config.toml
gain_aug_db = 6
noise_aug = 0.01
targets = ["emotion"]
num_classes = 4
depths = [2, 2, 7, 2]
kernel_size = 11
wave_strides = [5, 2, 2, 2, 2, 2]
learning_rate = 0.0048
precondition_frequency = 16
l1_shrink = 0.003
warmup_steps = 90
Rows from block 4, named by matrix and row number. Rows with one number belong to one channel. Each number is 200 + 30 x the weight over the matrix's rms, rounded and kept within 0 to 999. All counts start at 0.
# convs0: first width-11 conv, stride 2 (model.blocks.4.convs.0.weight, 144x112x11), inputs 28-34, a 11 kernel for each
# convs1: second width-11 conv (model.blocks.4.convs.1.weight, 144x144x11, transposed), outputs 28-34, a 11 kernel for each
convs0.72,250,197,186,216,175,202,163,179,198,186,181,201,223,259,202,164,173,218,155,201,239,226,180,165,197,249,192,213,124,174,172,151,257,166,152,185,189,188,192,207,186,211,201,219,214,227,213,204,205,271,234,185,226,190,209,247,205,160,209,207,200,159,162,187,211,210,178,211,205,216,184,203,261,213,200,174,214
convs1.72,184,179,200,178,207,187,229,179,181,191,230,189,205,191,201,201,196,206,200,162,233,203,272,233,162,144,157,201,187,239,208,177,155,201,232,244,213,211,195,163,171,134,180,208,199,208,202,171,193,237,226,169,207,245,204,196,207,228,168,174,218,169,178,204,164,172,220,203,245,175,263,210,239,211,191,161,209
convs0.73,177,206,234,204,215,212,241,180,194,185,197,232,207,245,209,209,188,201,231,180,196,139,170,226,231,193,224,176,151,179,184,219,247,162,188,174,210,298,223,195,207,264,251,211,209,196,208,203,263,189,155,197,183,229,162,186,188,211,251,201,212,175,188,165,150,227,243,200,251,255,189,137,179,208,190,240,209
convs1.73,210,210,177,191,231,227,188,228,198,191,215,179,219,242,213,216,198,202,203,224,225,232,166,248,223,152,206,183,204,250,252,188,189,190,222,204,231,239,224,183,175,169,141,140,191,220,173,167,187,195,223,236,227,224,199,227,200,194,189,155,191,188,174,177,196,194,151,162,199,206,160,220,186,184,165,208,204
convs0.74,167,194,255,201,196,192,225,240,239,226,122,251,205,175,182,238,227,216,205,184,235,229,181,215,160,166,245,171,136,204,176,181,225,170,216,187,217,182,197,186,184,207,221,175,184,215,193,194,202,153,263,223,195,161,157,193,165,210,189,230,199,200,210,243,161,164,179,188,211,218,226,225,207,189,200,208,175
convs1.74,209,181,208,223,200,204,164,199,195,193,167,155,251,182,192,152,176,178,204,197,208,138,199,170,205,153,216,231,237,221,204,135,184,207,190,203,180,151,217,200,197,181,214,181,197,212,173,161,240,196,177,190,164,133,193,204,252,172,189,208,247,211,188,210,138,279,212,181,266,292,247,191,174,207,256,250,212
convs0.75,189,181,227,228,274,208,226,198,214,187,229,175,184,193,181,166,208,221,242,235,206,191,165,191,215,200,249,243,170,200,203,207,191,195,218,204,236,179,154,237,147,220,214,201,207,195,189,199,254,207,174,254,178,187,264,188,207,292,220,200,210,266,278,202,161,215,199,166,207,189,155,230,250,240,236,195,180
convs1.75,199,222,207,216,216,208,183,181,168,202,193,260,231,166,177,163,129,187,150,198,265,187,249,171,188,153,280,258,221,194,195,210,204,210,191,186,201,178,218,200,202,226,228,260,198,223,226,204,238,212,203,180,205,157,182,192,202,211,188,204,229,200,258,249,216,207,233,158,213,199,199,219,205,163,226,193,145
convs0.76,160,179,201,167,207,201,212,217,215,217,175,216,201,161,187,235,196,214,205,212,191,153,150,184,210,207,206,197,162,154,146,198,175,180,158,196,203,182,189,181,210,231,199,246,217,231,197,225,187,177,176,206,210,154,158,203,257,212,198,182,153,219,157,175,229,166,258,192,191,199,179,200,227,184,217,155,199
convs1.76,196,181,205,204,197,193,237,196,254,207,199,194,199,252,191,135,187,234,262,290,203,217,183,185,143,261,176,247,174,158,184,229,196,181,220,188,220,209,225,207,228,196,215,190,145,217,141,190,201,157,202,219,197,225,217,220,182,192,191,253,203,215,237,206,180,163,175,199,186,222,160,195,206,165,195,212,211
convs0.77,145,223,181,214,172,211,201,190,202,151,207,209,191,196,198,168,216,207,175,190,166,213,248,227,195,206,246,218,183,230,195,160,182,212,199,199,196,197,222,227,187,178,193,205,211,199,204,154,137,168,203,196,208,187,178,174,179,269,218,136,198,179,203,171,229,186,148,191,251,190,201,202,268,181,159,215,223
convs1.77,226,193,202,230,178,202,170,179,196,210,169,185,162,169,190,226,190,182,201,278,185,185,223,171,145,204,255,248,206,194,200,242,227,269,187,182,184,214,221,201,184,152,199,191,204,175,220,163,190,223,186,173,170,178,252,204,210,215,158,194,194,177,204,183,164,213,181,213,172,160,211,181,184,231,184,225,209
convs0.78,173,190,209,186,211,223,202,225,200,237,229,166,202,218,175,186,206,200,196,213,201,223,207,226,189,129,198,180,206,208,204,247,166,236,212,211,139,182,204,201,182,202,197,211,216,217,225,123,221,239,196,154,181,187,202,151,210,178,163,181,220,186,174,200,159,167,143,184,171,197,211,232,249,208,193,213,267
convs1.78,157,252,200,232,199,200,167,203,150,159,168,198,230,202,200,158,118,202,154,170,144,208,228,244,229,204,187,153,138,132,289,184,202,201,216,208,156,154,211,247,160,241,162,210,188,211,215,138,196,199,186,173,205,205,207,235,200,257,221,239,208,223,240,181,246,182,167,200,190,187,189,171,203,193,238,180,138
convs0.79,170,180,267,207,220,239,223,191,223,196,164,196,190,180,166,182,223,201,230,214,237,192,259,211,205,209,187,174,257,251,172,205,203,202,186,218,188,209,202,168,210,213,219,135,203,176,195,194,172,251,194,184,190,190,255,212,213,203,166,210,167,188,191,231,215,240,252,226,221,177,181,188,217,224,189,171,215
convs1.79,180,195,217,194,208,168,202,190,168,204,216,204,192,224,194,160,186,146,137,192,287,227,207,172,184,205,182,200,188,241,209,208,216,229,200,190,179,198,197,246,199,263,241,210,231,205,180,194,205,106,286,213,186,245,241,163,143,164,204,203,207,220,223,224,193,175,208,227,170,217,151,229,253,182,258,166,163
convs0.80,192,134,165,191,172,199,200,206,221,234,250,208,203,174,182,195,170,209,229,219,144,213,181,177,208,240,195,184,239,251,202,223,208,193,177,192,206,215,218,237,176,151,181,161,190,202,215,192,182,222,207,229,223,225,97,165,185,193,209,217,184,162,240,180,171,201,291,172,182,187,212,193,207,245,180,202,164
convs1.80,201,168,198,193,198,187,233,223,196,190,172,202,225,217,178,200,200,171,212,222,152,184,239,174,210,182,155,209,180,178,229,188,247,237,195,207,212,194,166,167,192,170,238,177,172,215,156,208,181,168,194,209,231,212,247,203,224,175,182,166,144,212,207,195,219,204,204,133,201,188,192,121,165,166,191,244,162
convs0.81,235,216,216,178,99,186,185,240,157,160,176,285,200,198,160,203,157,189,207,186,241,269,272,221,145,224,214,189,176,188,244,225,178,157,231,210,211,227,173,193,228,200,196,212,163,152,174,196,253,219,205,163,192,211,238,171,188,250,175,178,201,211,233,227,211,209,163,199,184,224,209,178,160,184,267,206,205
convs1.81,176,216,200,215,197,217,201,200,197,228,136,260,205,236,232,239,211,175,192,275,228,215,217,182,179,207,254,264,225,161,216,149,171,237,237,201,196,194,220,212,209,209,161,199,164,267,232,170,164,197,182,190,194,260,185,197,214,207,147,216,195,208,174,141,214,172,237,230,243,180,238,158,224,223,186,220,178
convs0.82,214,222,228,187,202,210,192,201,178,217,200,247,208,229,170,175,209,173,209,259,185,190,230,205,174,282,201,166,201,212,169,246,181,202,200,179,164,300,218,180,247,216,194,169,264,214,188,165,204,178,197,219,205,215,211,260,203,149,159,260,233,250,205,206,147,218,213,233,256,261,267,213,209,139,161,191,176
convs1.82,252,234,250,202,222,202,198,175,191,221,171,190,209,136,147,201,201,177,194,218,233,249,194,199,252,195,201,240,173,187,199,193,184,245,205,164,188,176,143,197,232,201,200,241,203,225,182,188,191,227,200,242,141,140,275,179,184,147,199,180,234,170,239,207,167,170,223,231,165,221,210,219,216,160,164,244,174
convs0.83,259,195,208,191,175,242,240,206,235,212,236,211,189,170,203,167,166,230,199,168,250,239,192,247,240,234,205,139,260,214,170,197,191,183,181,235,174,215,160,190,181,179,214,188,176,212,209,145,214,250,180,219,219,154,177,201,151,200,201,214,186,229,233,161,235,224,177,212,230,206,216,205,227,241,190,193,222
convs1.83,186,232,181,221,198,189,206,170,197,200,210,238,232,97,195,200,174,220,175,228,247,167,178,232,165,194,211,225,215,262,221,215,219,207,242,166,178,202,161,191,274,202,197,208,186,176,194,201,177,222,241,182,293,212,189,176,162,191,194,171,212,183,210,269,171,209,207,167,212,193,184,193,233,227,222,193,221
convs0.84,202,179,220,191,171,200,197,220,147,182,205,156,165,272,191,221,226,210,193,226,207,210,259,175,176,250,250,148,205,163,191,241,207,145,152,143,116,216,249,204,236,185,190,197,162,151,218,239,229,177,207,217,191,170,189,254,165,207,244,93,192,248,203,183,213,208,135,197,198,202,249,184,233,238,239,167,221
convs1.84,189,214,167,210,189,200,210,191,193,244,149,202,237,189,290,198,209,154,208,184,159,222,197,250,257,216,199,176,209,199,210,229,113,161,266,153,227,190,198,213,177,191,134,204,215,201,217,145,192,239,170,230,244,162,215,222,189,204,219,187,163,217,236,195,150,206,167,150,237,204,230,209,232,210,188,205,196
convs0.85,206,212,199,190,199,208,242,258,180,165,161,197,156,190,172,169,204,202,177,178,220,181,147,204,220,213,218,204,229,220,214,193,224,145,223,228,197,206,233,190,239,203,198,245,198,182,212,246,228,254,241,194,201,176,204,177,200,201,170,194,186,192,215,156,166,204,212,228,166,231,228,186,227,206,208,184,185
convs1.85,137,188,135,141,193,165,175,205,194,182,217,206,237,236,246,188,212,223,184,242,165,163,158,216,205,198,177,184,227,233,197,201,234,231,246,208,204,249,172,203,213,158,192,140,207,211,210,199,219,204,241,247,175,199,212,189,168,250,230,182,168,169,148,215,222,190,159,151,187,170,173,178,182,218,174,168,181
convs0.86,282,166,194,203,268,278,200,88,214,249,193,231,282,244,147,152,172,157,154,166,254,208,217,168,191,203,235,209,55,230,211,184,192,212,203,206,281,215,195,151,208,190,189,232,232,185,174,192,182,229,162,198,183,189,227,246,235,260,182,136,174,192,221,213,176,213,222,159,133,233,254,163,208,202,195,222,219
convs1.86,188,236,213,202,184,241,182,197,180,244,197,214,167,182,168,242,281,209,154,201,201,180,240,191,208,204,204,81,274,245,186,222,192,216,258,226,215,226,198,220,166,235,123,194,223,207,244,216,194,117,157,184,209,194,108,171,243,224,172,202,207,184,195,197,165,233,212,243,207,206,225,194,160,200,268,224,168
convs0.87,223,212,184,171,199,178,186,201,167,225,187,230,266,257,182,218,161,226,135,204,235,185,243,210,163,209,189,190,173,186,160,181,219,245,230,166,200,184,215,148,199,205,175,185,249,265,175,191,234,179,244,179,192,204,187,240,189,173,176,132,177,258,168,243,234,228,248,222,232,201,244,190,244,198,240,180,188
convs1.87,176,166,200,209,204,223,149,214,202,165,151,121,204,189,187,172,193,149,196,209,211,214,198,138,191,187,165,197,199,184,242,244,196,210,244,213,221,216,196,210,158,174,212,211,188,198,152,238,231,228,232,267,159,102,188,185,195,227,218,197,236,186,163,158,204,167,230,191,157,195,207,200,245,248,187,224,226
convs0.88,251,191,241,191,190,186,255,273,252,206,223,193,192,214,281,209,166,231,203,200,240,197,169,211,224,213,216,264,236,182,229,207,165,203,221,213,206,246,192,156,202,171,188,171,155,208,188,152,130,214,204,170,171,273,229,199,198,122,199,211,189,192,182,193,204,191,197,184,197,195,229,212,186,214,218,218,173
convs1.88,139,182,190,228,180,190,170,186,213,202,194,191,221,157,173,209,212,195,235,261,243,230,240,154,163,190,206,211,185,210,226,161,181,271,210,214,205,210,174,235,237,230,176,183,163,240,186,242,189,191,250,182,272,219,202,239,227,191,212,225,220,203,200,202,162,217,162,177,159,193,198,173,193,176,167,192,194
convs0.89,171,165,176,208,205,208,213,210,174,212,185,224,167,203,195,177,195,203,207,204,155,193,273,222,189,161,166,185,202,184,171,131,190,210,173,185,196,183,184,170,210,186,190,221,181,181,194,215,226,206,211,178,251,206,221,180,174,247,194,210,223,173,183,206,217,196,199,224,151,225,215,237,182,200,235,157,228
convs1.89,199,242,189,200,165,201,214,179,171,183,169,265,204,189,243,187,219,235,236,176,199,156,210,244,181,190,189,229,197,233,230,191,213,259,222,178,190,233,200,187,189,235,226,197,195,141,155,162,177,164,162,188,205,164,191,215,200,192,199,224,200,182,200,190,206,206,242,180,182,225,201,209,200,201,191,203,266
convs0.90,209,247,233,204,206,197,148,117,194,211,188,181,186,193,211,201,213,210,214,245,169,174,230,199,213,207,200,226,200,199,215,216,209,215,238,225,258,274,199,158,194,188,163,180,202,199,261,228,192,199,251,232,179,197,217,169,221,205,228,209,193,196,226,198,168,191,206,220,222,197,218,231,167,193,204,197,177
convs1.90,203,208,185,196,188,165,208,175,209,221,201,220,157,262,251,174,132,175,191,190,200,199,168,191,217,207,227,198,253,115,214,267,302,212,172,200,172,171,203,175,222,193,183,197,195,216,240,214,224,216,232,232,155,138,149,188,227,201,174,162,124,210,232,221,188,167,234,164,159,221,202,210,186,198,199,257,156
convs0.91,151,188,185,212,281,184,198,188,177,192,155,192,217,195,232,232,206,188,191,242,195,173,165,156,179,222,164,152,184,240,205,195,181,245,177,159,195,119,197,209,145,175,200,243,176,205,173,167,177,188,178,217,208,182,191,128,193,183,181,198,203,251,220,224,206,215,214,237,192,182,198,237,218,200,182,140,203
convs1.91,206,199,221,211,198,226,227,231,218,198,200,206,254,166,179,219,188,174,171,219,158,182,192,179,151,195,192,145,182,199,228,173,180,179,250,198,163,204,211,176,178,207,208,164,237,182,199,177,190,141,169,179,273,227,173,198,249,187,213,180,169,215,213,266,172,185,200,169,225,190,184,253,186,237,214,228,173
convs0.92,238,224,201,198,160,204,239,199,193,232,256,160,156,216,167,161,239,242,170,179,220,193,190,144,175,213,217,204,250,256,233,189,222,245,161,188,160,228,200,193,231,229,227,195,212,189,225,194,226,204,201,226,203,192,208,186,225,181,191,205,218,268,213,226,201,210,185,160,199,259,141,191,184,259,217,223,295
convs1.92,184,219,223,222,221,206,221,201,173,204,217,164,217,201,173,194,220,168,124,172,218,167,142,223,209,186,187,206,183,227,230,247,179,183,196,191,208,152,212,164,200,214,208,182,245,191,195,188,293,195,175,186,165,269,171,153,193,179,223,221,203,208,202,195,193,199,225,246,254,224,200,221,222,210,202,221,226
convs0.93,179,180,185,203,169,223,225,234,240,178,175,230,232,242,190,177,212,161,181,155,236,174,245,162,194,183,212,274,186,191,240,154,183,193,213,238,233,142,192,145,191,196,173,185,145,217,231,251,207,192,192,205,232,234,172,185,201,172,178,171,239,169,217,249,172,261,239,222,184,248,178,231,216,204,212,189,219
convs1.93,194,197,168,149,186,238,190,189,164,184,218,209,197,226,211,188,198,224,168,152,199,286,123,156,205,210,254,177,140,215,199,253,183,190,218,135,170,196,211,195,236,192,205,186,215,197,173,236,180,183,148,218,194,237,192,212,181,230,183,182,174,185,216,192,188,161,216,168,190,119,204,123,168,171,130,162,174
convs0.94,217,166,209,209,141,175,187,154,221,241,242,199,185,171,185,143,237,167,223,311,189,208,173,178,197,187,185,262,200,192,152,180,208,160,190,213,232,185,145,174,196,197,180,196,218,137,179,187,221,194,203,154,204,223,215,211,245,224,175,152,177,148,195,176,170,249,141,200,245,152,215,184,133,202,186,191,203
convs1.94,197,141,247,178,204,241,172,203,180,165,184,222,229,194,203,218,239,232,193,194,205,155,196,227,142,208,183,243,169,178,174,197,168,205,209,209,266,218,217,271,187,194,144,261,204,146,227,221,216,205,194,135,182,141,188,214,197,234,288,252,226,148,218,237,214,218,168,263,185,194,262,198,202,219,266,237,211
convs0.95,191,217,238,216,222,197,272,217,221,191,233,189,171,202,195,171,216,194,189,207,189,123,212,236,217,177,205,205,201,195,125,174,214,254,193,190,217,214,202,204,186,210,197,230,190,189,185,243,193,201,142,217,240,208,196,160,215,142,156,176,181,183,200,195,180,221,185,223,237,213,229,182,211,189,198,161,180
convs1.95,204,223,201,247,208,195,195,211,199,194,196,138,137,169,208,180,210,216,255,158,164,185,205,246,154,237,193,131,185,208,232,219,155,205,180,212,278,248,204,210,190,167,147,155,249,273,211,165,193,200,202,214,231,175,172,239,188,185,224,203,179,198,200,182,145,198,125,164,199,175,205,154,199,199,208,188,197
convs0.96,192,195,240,207,182,228,257,235,204,234,189,246,221,234,211,205,210,197,180,184,234,169,137,191,206,212,233,163,171,181,236,222,184,193,207,176,270,219,234,209,169,202,180,149,163,189,242,254,239,202,146,189,221,158,147,217,187,181,169,211,179,211,262,210,216,183,221,167,198,188,198,204,200,207,186,233,280
convs1.96,147,215,183,193,212,205,193,185,201,215,138,220,191,216,198,198,230,269,176,208,157,211,201,165,232,173,240,185,227,187,200,193,206,241,255,197,163,222,142,230,205,196,189,182,146,133,182,190,295,245,232,196,140,194,219,193,130,147,205,199,247,215,273,228,185,162,205,196,187,167,215,180,237,209,211,220,208
convs0.97,182,191,187,217,257,209,190,204,225,196,250,187,154,134,196,216,204,198,263,208,192,182,139,164,199,217,147,182,180,211,210,202,256,208,176,180,162,175,207,183,200,192,190,197,172,208,199,138,137,203,256,201,197,186,262,199,195,177,172,223,214,118,260,213,233,155,256,209,188,167,161,162,185,183,132,195,177
convs1.97,171,196,225,215,221,192,229,203,197,151,188,149,210,202,229,225,179,205,154,180,186,182,208,246,255,201,219,203,185,246,173,202,215,212,209,196,170,196,192,171,191,222,243,135,157,235,159,191,191,154,173,187,209,184,199,214,206,184,215,251,224,202,273,196,216,230,245,204,192,179,227,201,234,201,206,275,206
convs0.98,253,215,225,175,203,163,126,191,191,186,196,156,168,222,218,196,201,179,146,156,221,210,252,221,181,158,165,243,214,221,200,162,160,228,231,237,219,279,198,177,226,208,176,190,212,203,207,206,184,226,210,211,216,180,169,212,212,177,194,191,162,179,181,184,222,195,111,179,157,215,163,210,204,186,179,186,233
convs1.98,252,227,193,153,200,163,172,213,206,231,200,192,184,178,206,224,242,179,162,184,254,188,190,212,200,217,216,199,179,182,182,191,184,205,201,183,168,182,210,160,159,211,197,151,240,217,203,175,177,212,209,215,200,210,182,198,214,251,242,198,210,235,232,192,236,229,175,194,188,216,218,160,257,224,212,198,208
convs0.99,225,214,165,195,179,214,205,200,173,219,179,203,218,210,224,224,222,215,177,212,181,190,202,158,179,278,285,201,205,181,138,191,119,228,211,213,206,172,210,198,197,235,212,192,167,210,201,195,214,191,167,185,152,197,187,207,227,209,196,155,207,216,159,179,253,214,197,224,194,190,185,222,194,151,205,201,194
convs1.99,195,186,171,170,155,200,199,177,165,153,162,192,147,143,148,193,161,177,199,227,225,196,214,198,263,201,192,216,257,202,175,205,241,213,192,201,198,203,218,203,192,152,192,237,202,191,125,166,208,164,172,175,220,190,190,188,198,150,187,203,196,176,189,185,243,232,168,194,199,194,189,193,229,190,211,187,189
convs0.100,212,170,176,194,238,269,189,233,228,239,148,213,181,216,169,189,185,140,236,254,209,179,163,206,250,221,200,184,194,232,241,214,186,186,187,212,206,170,180,220,183,223,216,186,226,215,233,193,171,198,167,253,229,176,236,239,230,195,188,208,199,201,169,210,168,198,186,195,194,217,242,208,191,222,182,179,198
convs1.100,171,200,225,202,195,250,194,196,206,209,179,198,206,182,213,212,225,208,177,204,147,207,201,205,226,166,197,259,197,146,216,185,182,218,194,239,205,193,202,170,191,177,197,196,221,190,186,202,189,163,218,202,193,226,216,180,185,183,185,195,175,269,193,240,217,208,259,211,194,220,152,275,195,249,206,152,233
convs0.101,200,222,191,141,180,169,162,229,168,171,193,157,199,207,238,181,154,207,226,152,154,211,201,181,183,221,179,202,180,226,261,175,197,201,232,221,202,192,141,192,194,246,243,207,191,137,181,206,208,235,196,232,150,202,184,175,199,205,160,226,185,208,206,180,196,178,205,199,167,211,213,168,180,178,163,166,191
convs1.101,201,222,236,172,190,176,176,179,209,199,207,209,237,149,223,281,232,221,177,151,219,163,244,222,225,180,222,237,117,175,170,209,162,163,179,198,192,208,200,172,230,195,199,221,203,195,224,147,201,208,196,211,197,249,210,206,194,179,223,217,210,199,190,151,215,193,188,190,199,178,225,216,218,255,227,174,201
convs0.102,219,218,215,188,267,206,208,209,208,197,240,193,216,234,164,237,124,169,207,136,225,202,144,212,168,224,253,238,204,224,227,182,107,203,213,210,182,192,229,198,147,200,197,196,193,199,212,159,222,235,178,158,180,218,176,192,156,225,171,177,224,207,209,218,186,199,173,96,166,233,218,222,227,254,210,128,164
convs1.102,180,164,198,191,197,203,195,183,225,218,204,271,224,201,199,214,199,180,171,199,220,156,196,182,210,186,222,155,207,228,160,190,191,183,208,217,193,223,164,196,218,199,141,250,237,156,201,189,191,136,184,193,158,157,181,158,160,160,182,171,249,216,201,175,221,195,142,227,217,253,246,135,208,166,217,267,171
convs0.103,184,187,202,215,242,272,190,163,208,145,215,131,200,218,211,204,207,233,230,202,208,206,215,161,199,166,237,232,181,222,180,156,217,170,178,180,233,235,189,240,173,187,217,220,181,159,214,220,238,214,216,222,174,149,192,207,178,254,220,217,267,157,134,232,169,147,189,213,228,113,211,191,209,252,210,143,192
convs1.103,178,223,226,197,180,201,193,175,215,173,231,198,287,216,162,199,214,171,165,147,168,257,149,234,227,198,200,229,191,222,190,146,187,183,230,188,183,171,202,163,194,275,201,228,237,197,201,200,221,182,173,208,216,230,137,217,172,207,182,207,198,199,196,262,210,216,225,192,199,221,218,180,161,147,204,180,219
convs0.104,249,213,183,190,210,250,186,207,286,175,203,184,203,200,198,238,238,243,195,178,207,223,196,163,181,202,217,208,170,200,171,200,208,180,154,208,214,212,221,175,207,171,192,210,208,207,200,214,175,214,219,208,231,239,218,194,163,202,195,167,219,212,196,174,157,135,218,219,191,205,204,195,150,176,215,189,233
convs1.104,222,245,217,223,221,222,223,211,226,239,234,190,194,151,204,202,211,257,198,226,251,241,208,194,177,220,210,223,185,161,234,159,213,245,202,220,185,211,180,166,192,214,214,207,239,177,206,176,206,177,159,177,231,213,197,211,197,180,199,201,232,198,178,167,216,174,225,218,217,207,207,170,232,196,174,213,212
convs0.105,206,198,287,216,196,203,205,194,128,171,238,207,153,166,232,219,199,201,172,155,204,251,225,223,199,218,207,219,210,204,149,195,155,231,166,241,233,129,102,189,138,208,197,153,223,176,195,232,189,167,175,181,197,186,213,182,243,242,203,229,183,169,191,209,196,142,196,198,216,199,165,194,198,211,204,166,223
convs1.105,211,180,213,172,197,206,230,215,199,212,235,188,176,208,218,241,238,207,200,198,202,148,213,148,216,189,192,174,253,198,190,171,134,195,181,154,201,227,228,192,176,151,229,222,180,198,199,149,248,228,218,217,201,192,190,197,224,186,198,204,200,184,137,235,209,198,210,167,202,211,211,160,224,168,207,208,178
convs0.106,179,217,224,185,194,206,168,161,157,185,185,188,201,181,215,144,180,223,132,181,240,213,238,228,198,171,149,221,202,165,198,200,115,208,209,230,233,107,134,197,165,201,265,248,175,219,156,186,123,240,213,188,223,212,216,160,185,203,212,216,201,193,186,184,186,213,199,168,173,184,201,209,213,216,266,231,181
convs1.106,161,201,204,227,214,199,229,205,207,201,193,178,201,167,177,195,203,224,192,195,144,209,197,209,172,139,147,252,229,241,183,184,276,209,230,199,236,187,194,227,206,241,200,204,183,219,212,116,173,156,143,163,168,237,224,192,196,181,221,227,244,238,211,244,186,188,176,173,205,186,224,181,216,215,202,207,196
convs0.107,227,230,252,156,263,192,205,225,278,254,199,208,198,223,232,200,244,241,199,223,171,198,196,185,288,218,177,157,117,145,255,173,295,169,199,162,155,185,152,168,159,195,223,171,210,218,228,160,198,196,211,179,178,256,174,197,144,237,197,195,204,202,161,185,192,194,213,212,221,149,146,217,195,199,204,198,182
convs1.107,214,200,182,223,194,187,211,210,244,210,204,193,247,264,257,228,222,176,200,225,186,275,216,163,150,230,190,176,127,200,157,144,225,220,119,211,200,126,192,179,206,244,238,207,222,156,199,236,315,199,204,189,213,182,184,209,190,198,203,207,237,177,222,185,231,185,219,165,207,215,216,227,200,174,198,196,147
convs0.108,234,217,220,230,159,152,204,194,200,179,202,250,238,212,154,86,164,200,212,207,207,264,163,202,174,137,227,183,203,179,215,197,184,140,168,231,172,222,200,195,195,269,228,207,247,205,192,172,249,219,212,234,199,165,198,200,131,195,188,191,216,184,207,216,155,184,223,233,212,153,185,164,174,210,190,212,249
convs1.108,210,174,173,161,177,176,186,198,193,211,194,178,180,136,175,216,226,206,195,174,215,223,181,187,171,133,154,163,133,213,210,219,211,245,216,196,249,217,216,208,181,206,213,222,215,231,180,189,181,200,191,190,201,220,180,194,179,212,192,227,176,211,179,139,234,232,209,214,218,189,221,216,184,168,203,163,184
convs0.109,226,211,245,222,211,216,182,152,177,202,214,214,198,238,200,186,236,226,208,187,206,145,227,187,253,249,194,189,228,182,189,190,201,197,219,151,159,152,178,165,214,160,193,210,235,203,182,202,216,204,150,171,193,195,224,183,247,197,175,175,225,187,205,204,225,219,225,237,194,185,241,183,196,165,148,206,188
convs1.109,224,184,168,221,252,213,234,161,165,167,204,194,167,237,239,225,125,186,226,168,237,186,177,164,208,199,219,222,219,206,173,188,149,238,244,201,224,211,196,219,211,203,174,188,199,177,185,213,166,242,241,227,203,177,209,200,201,208,176,168,201,155,209,225,156,179,190,179,204,180,230,210,206,192,183,211,221
convs0.110,219,203,217,219,185,203,190,189,197,205,131,231,186,142,161,188,182,200,154,167,206,225,275,261,191,235,130,140,200,204,194,180,250,173,150,191,201,232,216,209,173,312,217,193,183,172,178,231,209,200,171,185,214,171,187,199,195,255,232,168,197,202,218,178,183,172,192,189,199,227,195,219,215,168,209,207,191
convs1.110,194,244,166,175,186,215,192,180,208,195,221,175,252,213,210,200,246,164,195,155,189,192,219,205,173,195,160,251,218,205,224,232,176,184,218,194,263,225,203,185,193,207,206,271,204,194,157,185,226,151,237,249,108,180,249,184,253,192,185,158,201,202,210,187,204,193,188,200,195,178,158,195,223,137,156,222,182
convs0.111,218,242,170,186,190,181,181,190,210,200,234,182,180,220,215,201,192,183,212,190,192,229,197,147,169,199,208,245,236,190,203,201,185,198,168,193,246,193,211,172,178,167,212,246,195,211,196,141,216,199,227,212,135,191,218,184,199,205,159,191,205,176,177,215,208,201,190,234,198,179,215,216,237,183,140,181,171
convs1.111,226,208,238,177,209,191,226,214,205,169,170,210,178,222,276,244,176,175,201,236,281,228,187,128,183,227,190,185,203,162,191,218,225,238,223,201,172,142,181,164,158,174,181,178,204,199,146,208,147,132,173,195,205,204,180,208,159,181,184,169,182,190,194,183,191,189,184,145,155,158,156,208,216,226,212,230,187
convs0.112,163,250,250,253,221,205,221,204,200,105,159,173,166,124,205,269,189,220,200,159,147,205,168,211,204,182,226,222,196,132,208,175,170,189,158,163,162,211,199,244,260,210,202,214,238,248,259,183,158,187,159,162,196,217,199,198,211,225,193,203,184,139,183,225,199,140,251,239,227,177,154,213,208,203,204,215,167
convs1.112,206,197,185,206,190,203,222,208,212,223,200,231,267,246,228,180,219,189,202,187,180,122,181,281,236,233,201,254,160,210,214,180,224,241,160,222,203,216,193,180,229,174,210,212,214,172,195,234,183,198,156,219,246,182,236,191,210,163,218,158,198,204,179,186,196,191,209,154,199,265,200,246,238,191,170,188,159
convs0.113,212,217,164,141,167,213,185,169,275,229,203,250,194,144,171,154,197,182,232,212,236,279,190,215,188,212,194,204,227,223,212,215,180,191,187,190,208,202,239,196,188,172,109,146,179,130,267,227,225,227,154,227,201,142,152,244,219,201,186,171,138,179,254,207,191,188,206,202,173,179,164,202,185,166,184,229,253
convs1.113,164,230,188,193,180,160,188,199,170,190,130,272,288,231,205,226,246,224,211,149,178,228,168,198,215,165,180,155,202,236,187,196,199,177,252,208,187,197,198,194,218,197,158,220,163,225,233,214,191,233,178,206,275,152,190,193,184,236,202,150,201,237,174,174,208,146,186,205,185,217,148,214,187,231,179,204,206
convs0.114,210,253,180,217,162,206,155,218,224,242,210,205,177,199,198,215,213,215,211,151,201,171,215,251,267,179,210,157,184,214,152,174,242,237,228,206,184,197,214,126,147,204,215,173,200,210,200,182,198,232,221,168,167,204,203,198,216,204,166,207,220,157,170,170,171,212,225,283,181,134,198,186,228,248,159,193,173
convs1.114,177,290,232,255,193,231,184,167,243,233,204,217,177,183,258,197,184,171,199,235,228,152,206,256,183,202,223,179,302,164,207,198,166,215,170,229,187,228,222,202,203,219,197,159,250,166,210,222,185,226,206,175,203,161,201,174,198,165,211,178,236,146,249,194,179,167,185,172,137,208,178,163,192,187,189,226,216
convs0.115,208,218,175,156,183,211,226,150,222,249,217,145,212,216,225,204,226,249,216,197,137,151,202,185,126,205,169,151,275,271,139,166,251,182,162,163,198,218,184,195,197,199,271,261,208,189,245,241,204,201,227,172,259,191,116,225,181,184,183,160,238,214,195,248,185,183,184,201,207,200,217,188,232,214,204,208,205
convs1.115,172,199,204,208,211,190,230,231,201,203,223,196,207,214,125,200,199,199,182,197,206,238,201,169,199,220,162,230,260,230,183,170,210,199,215,157,161,196,187,234,249,178,170,260,167,201,196,183,174,262,94,201,206,217,213,171,172,177,154,186,240,240,210,250,252,188,287,212,221,250,220,129,249,168,125,239,203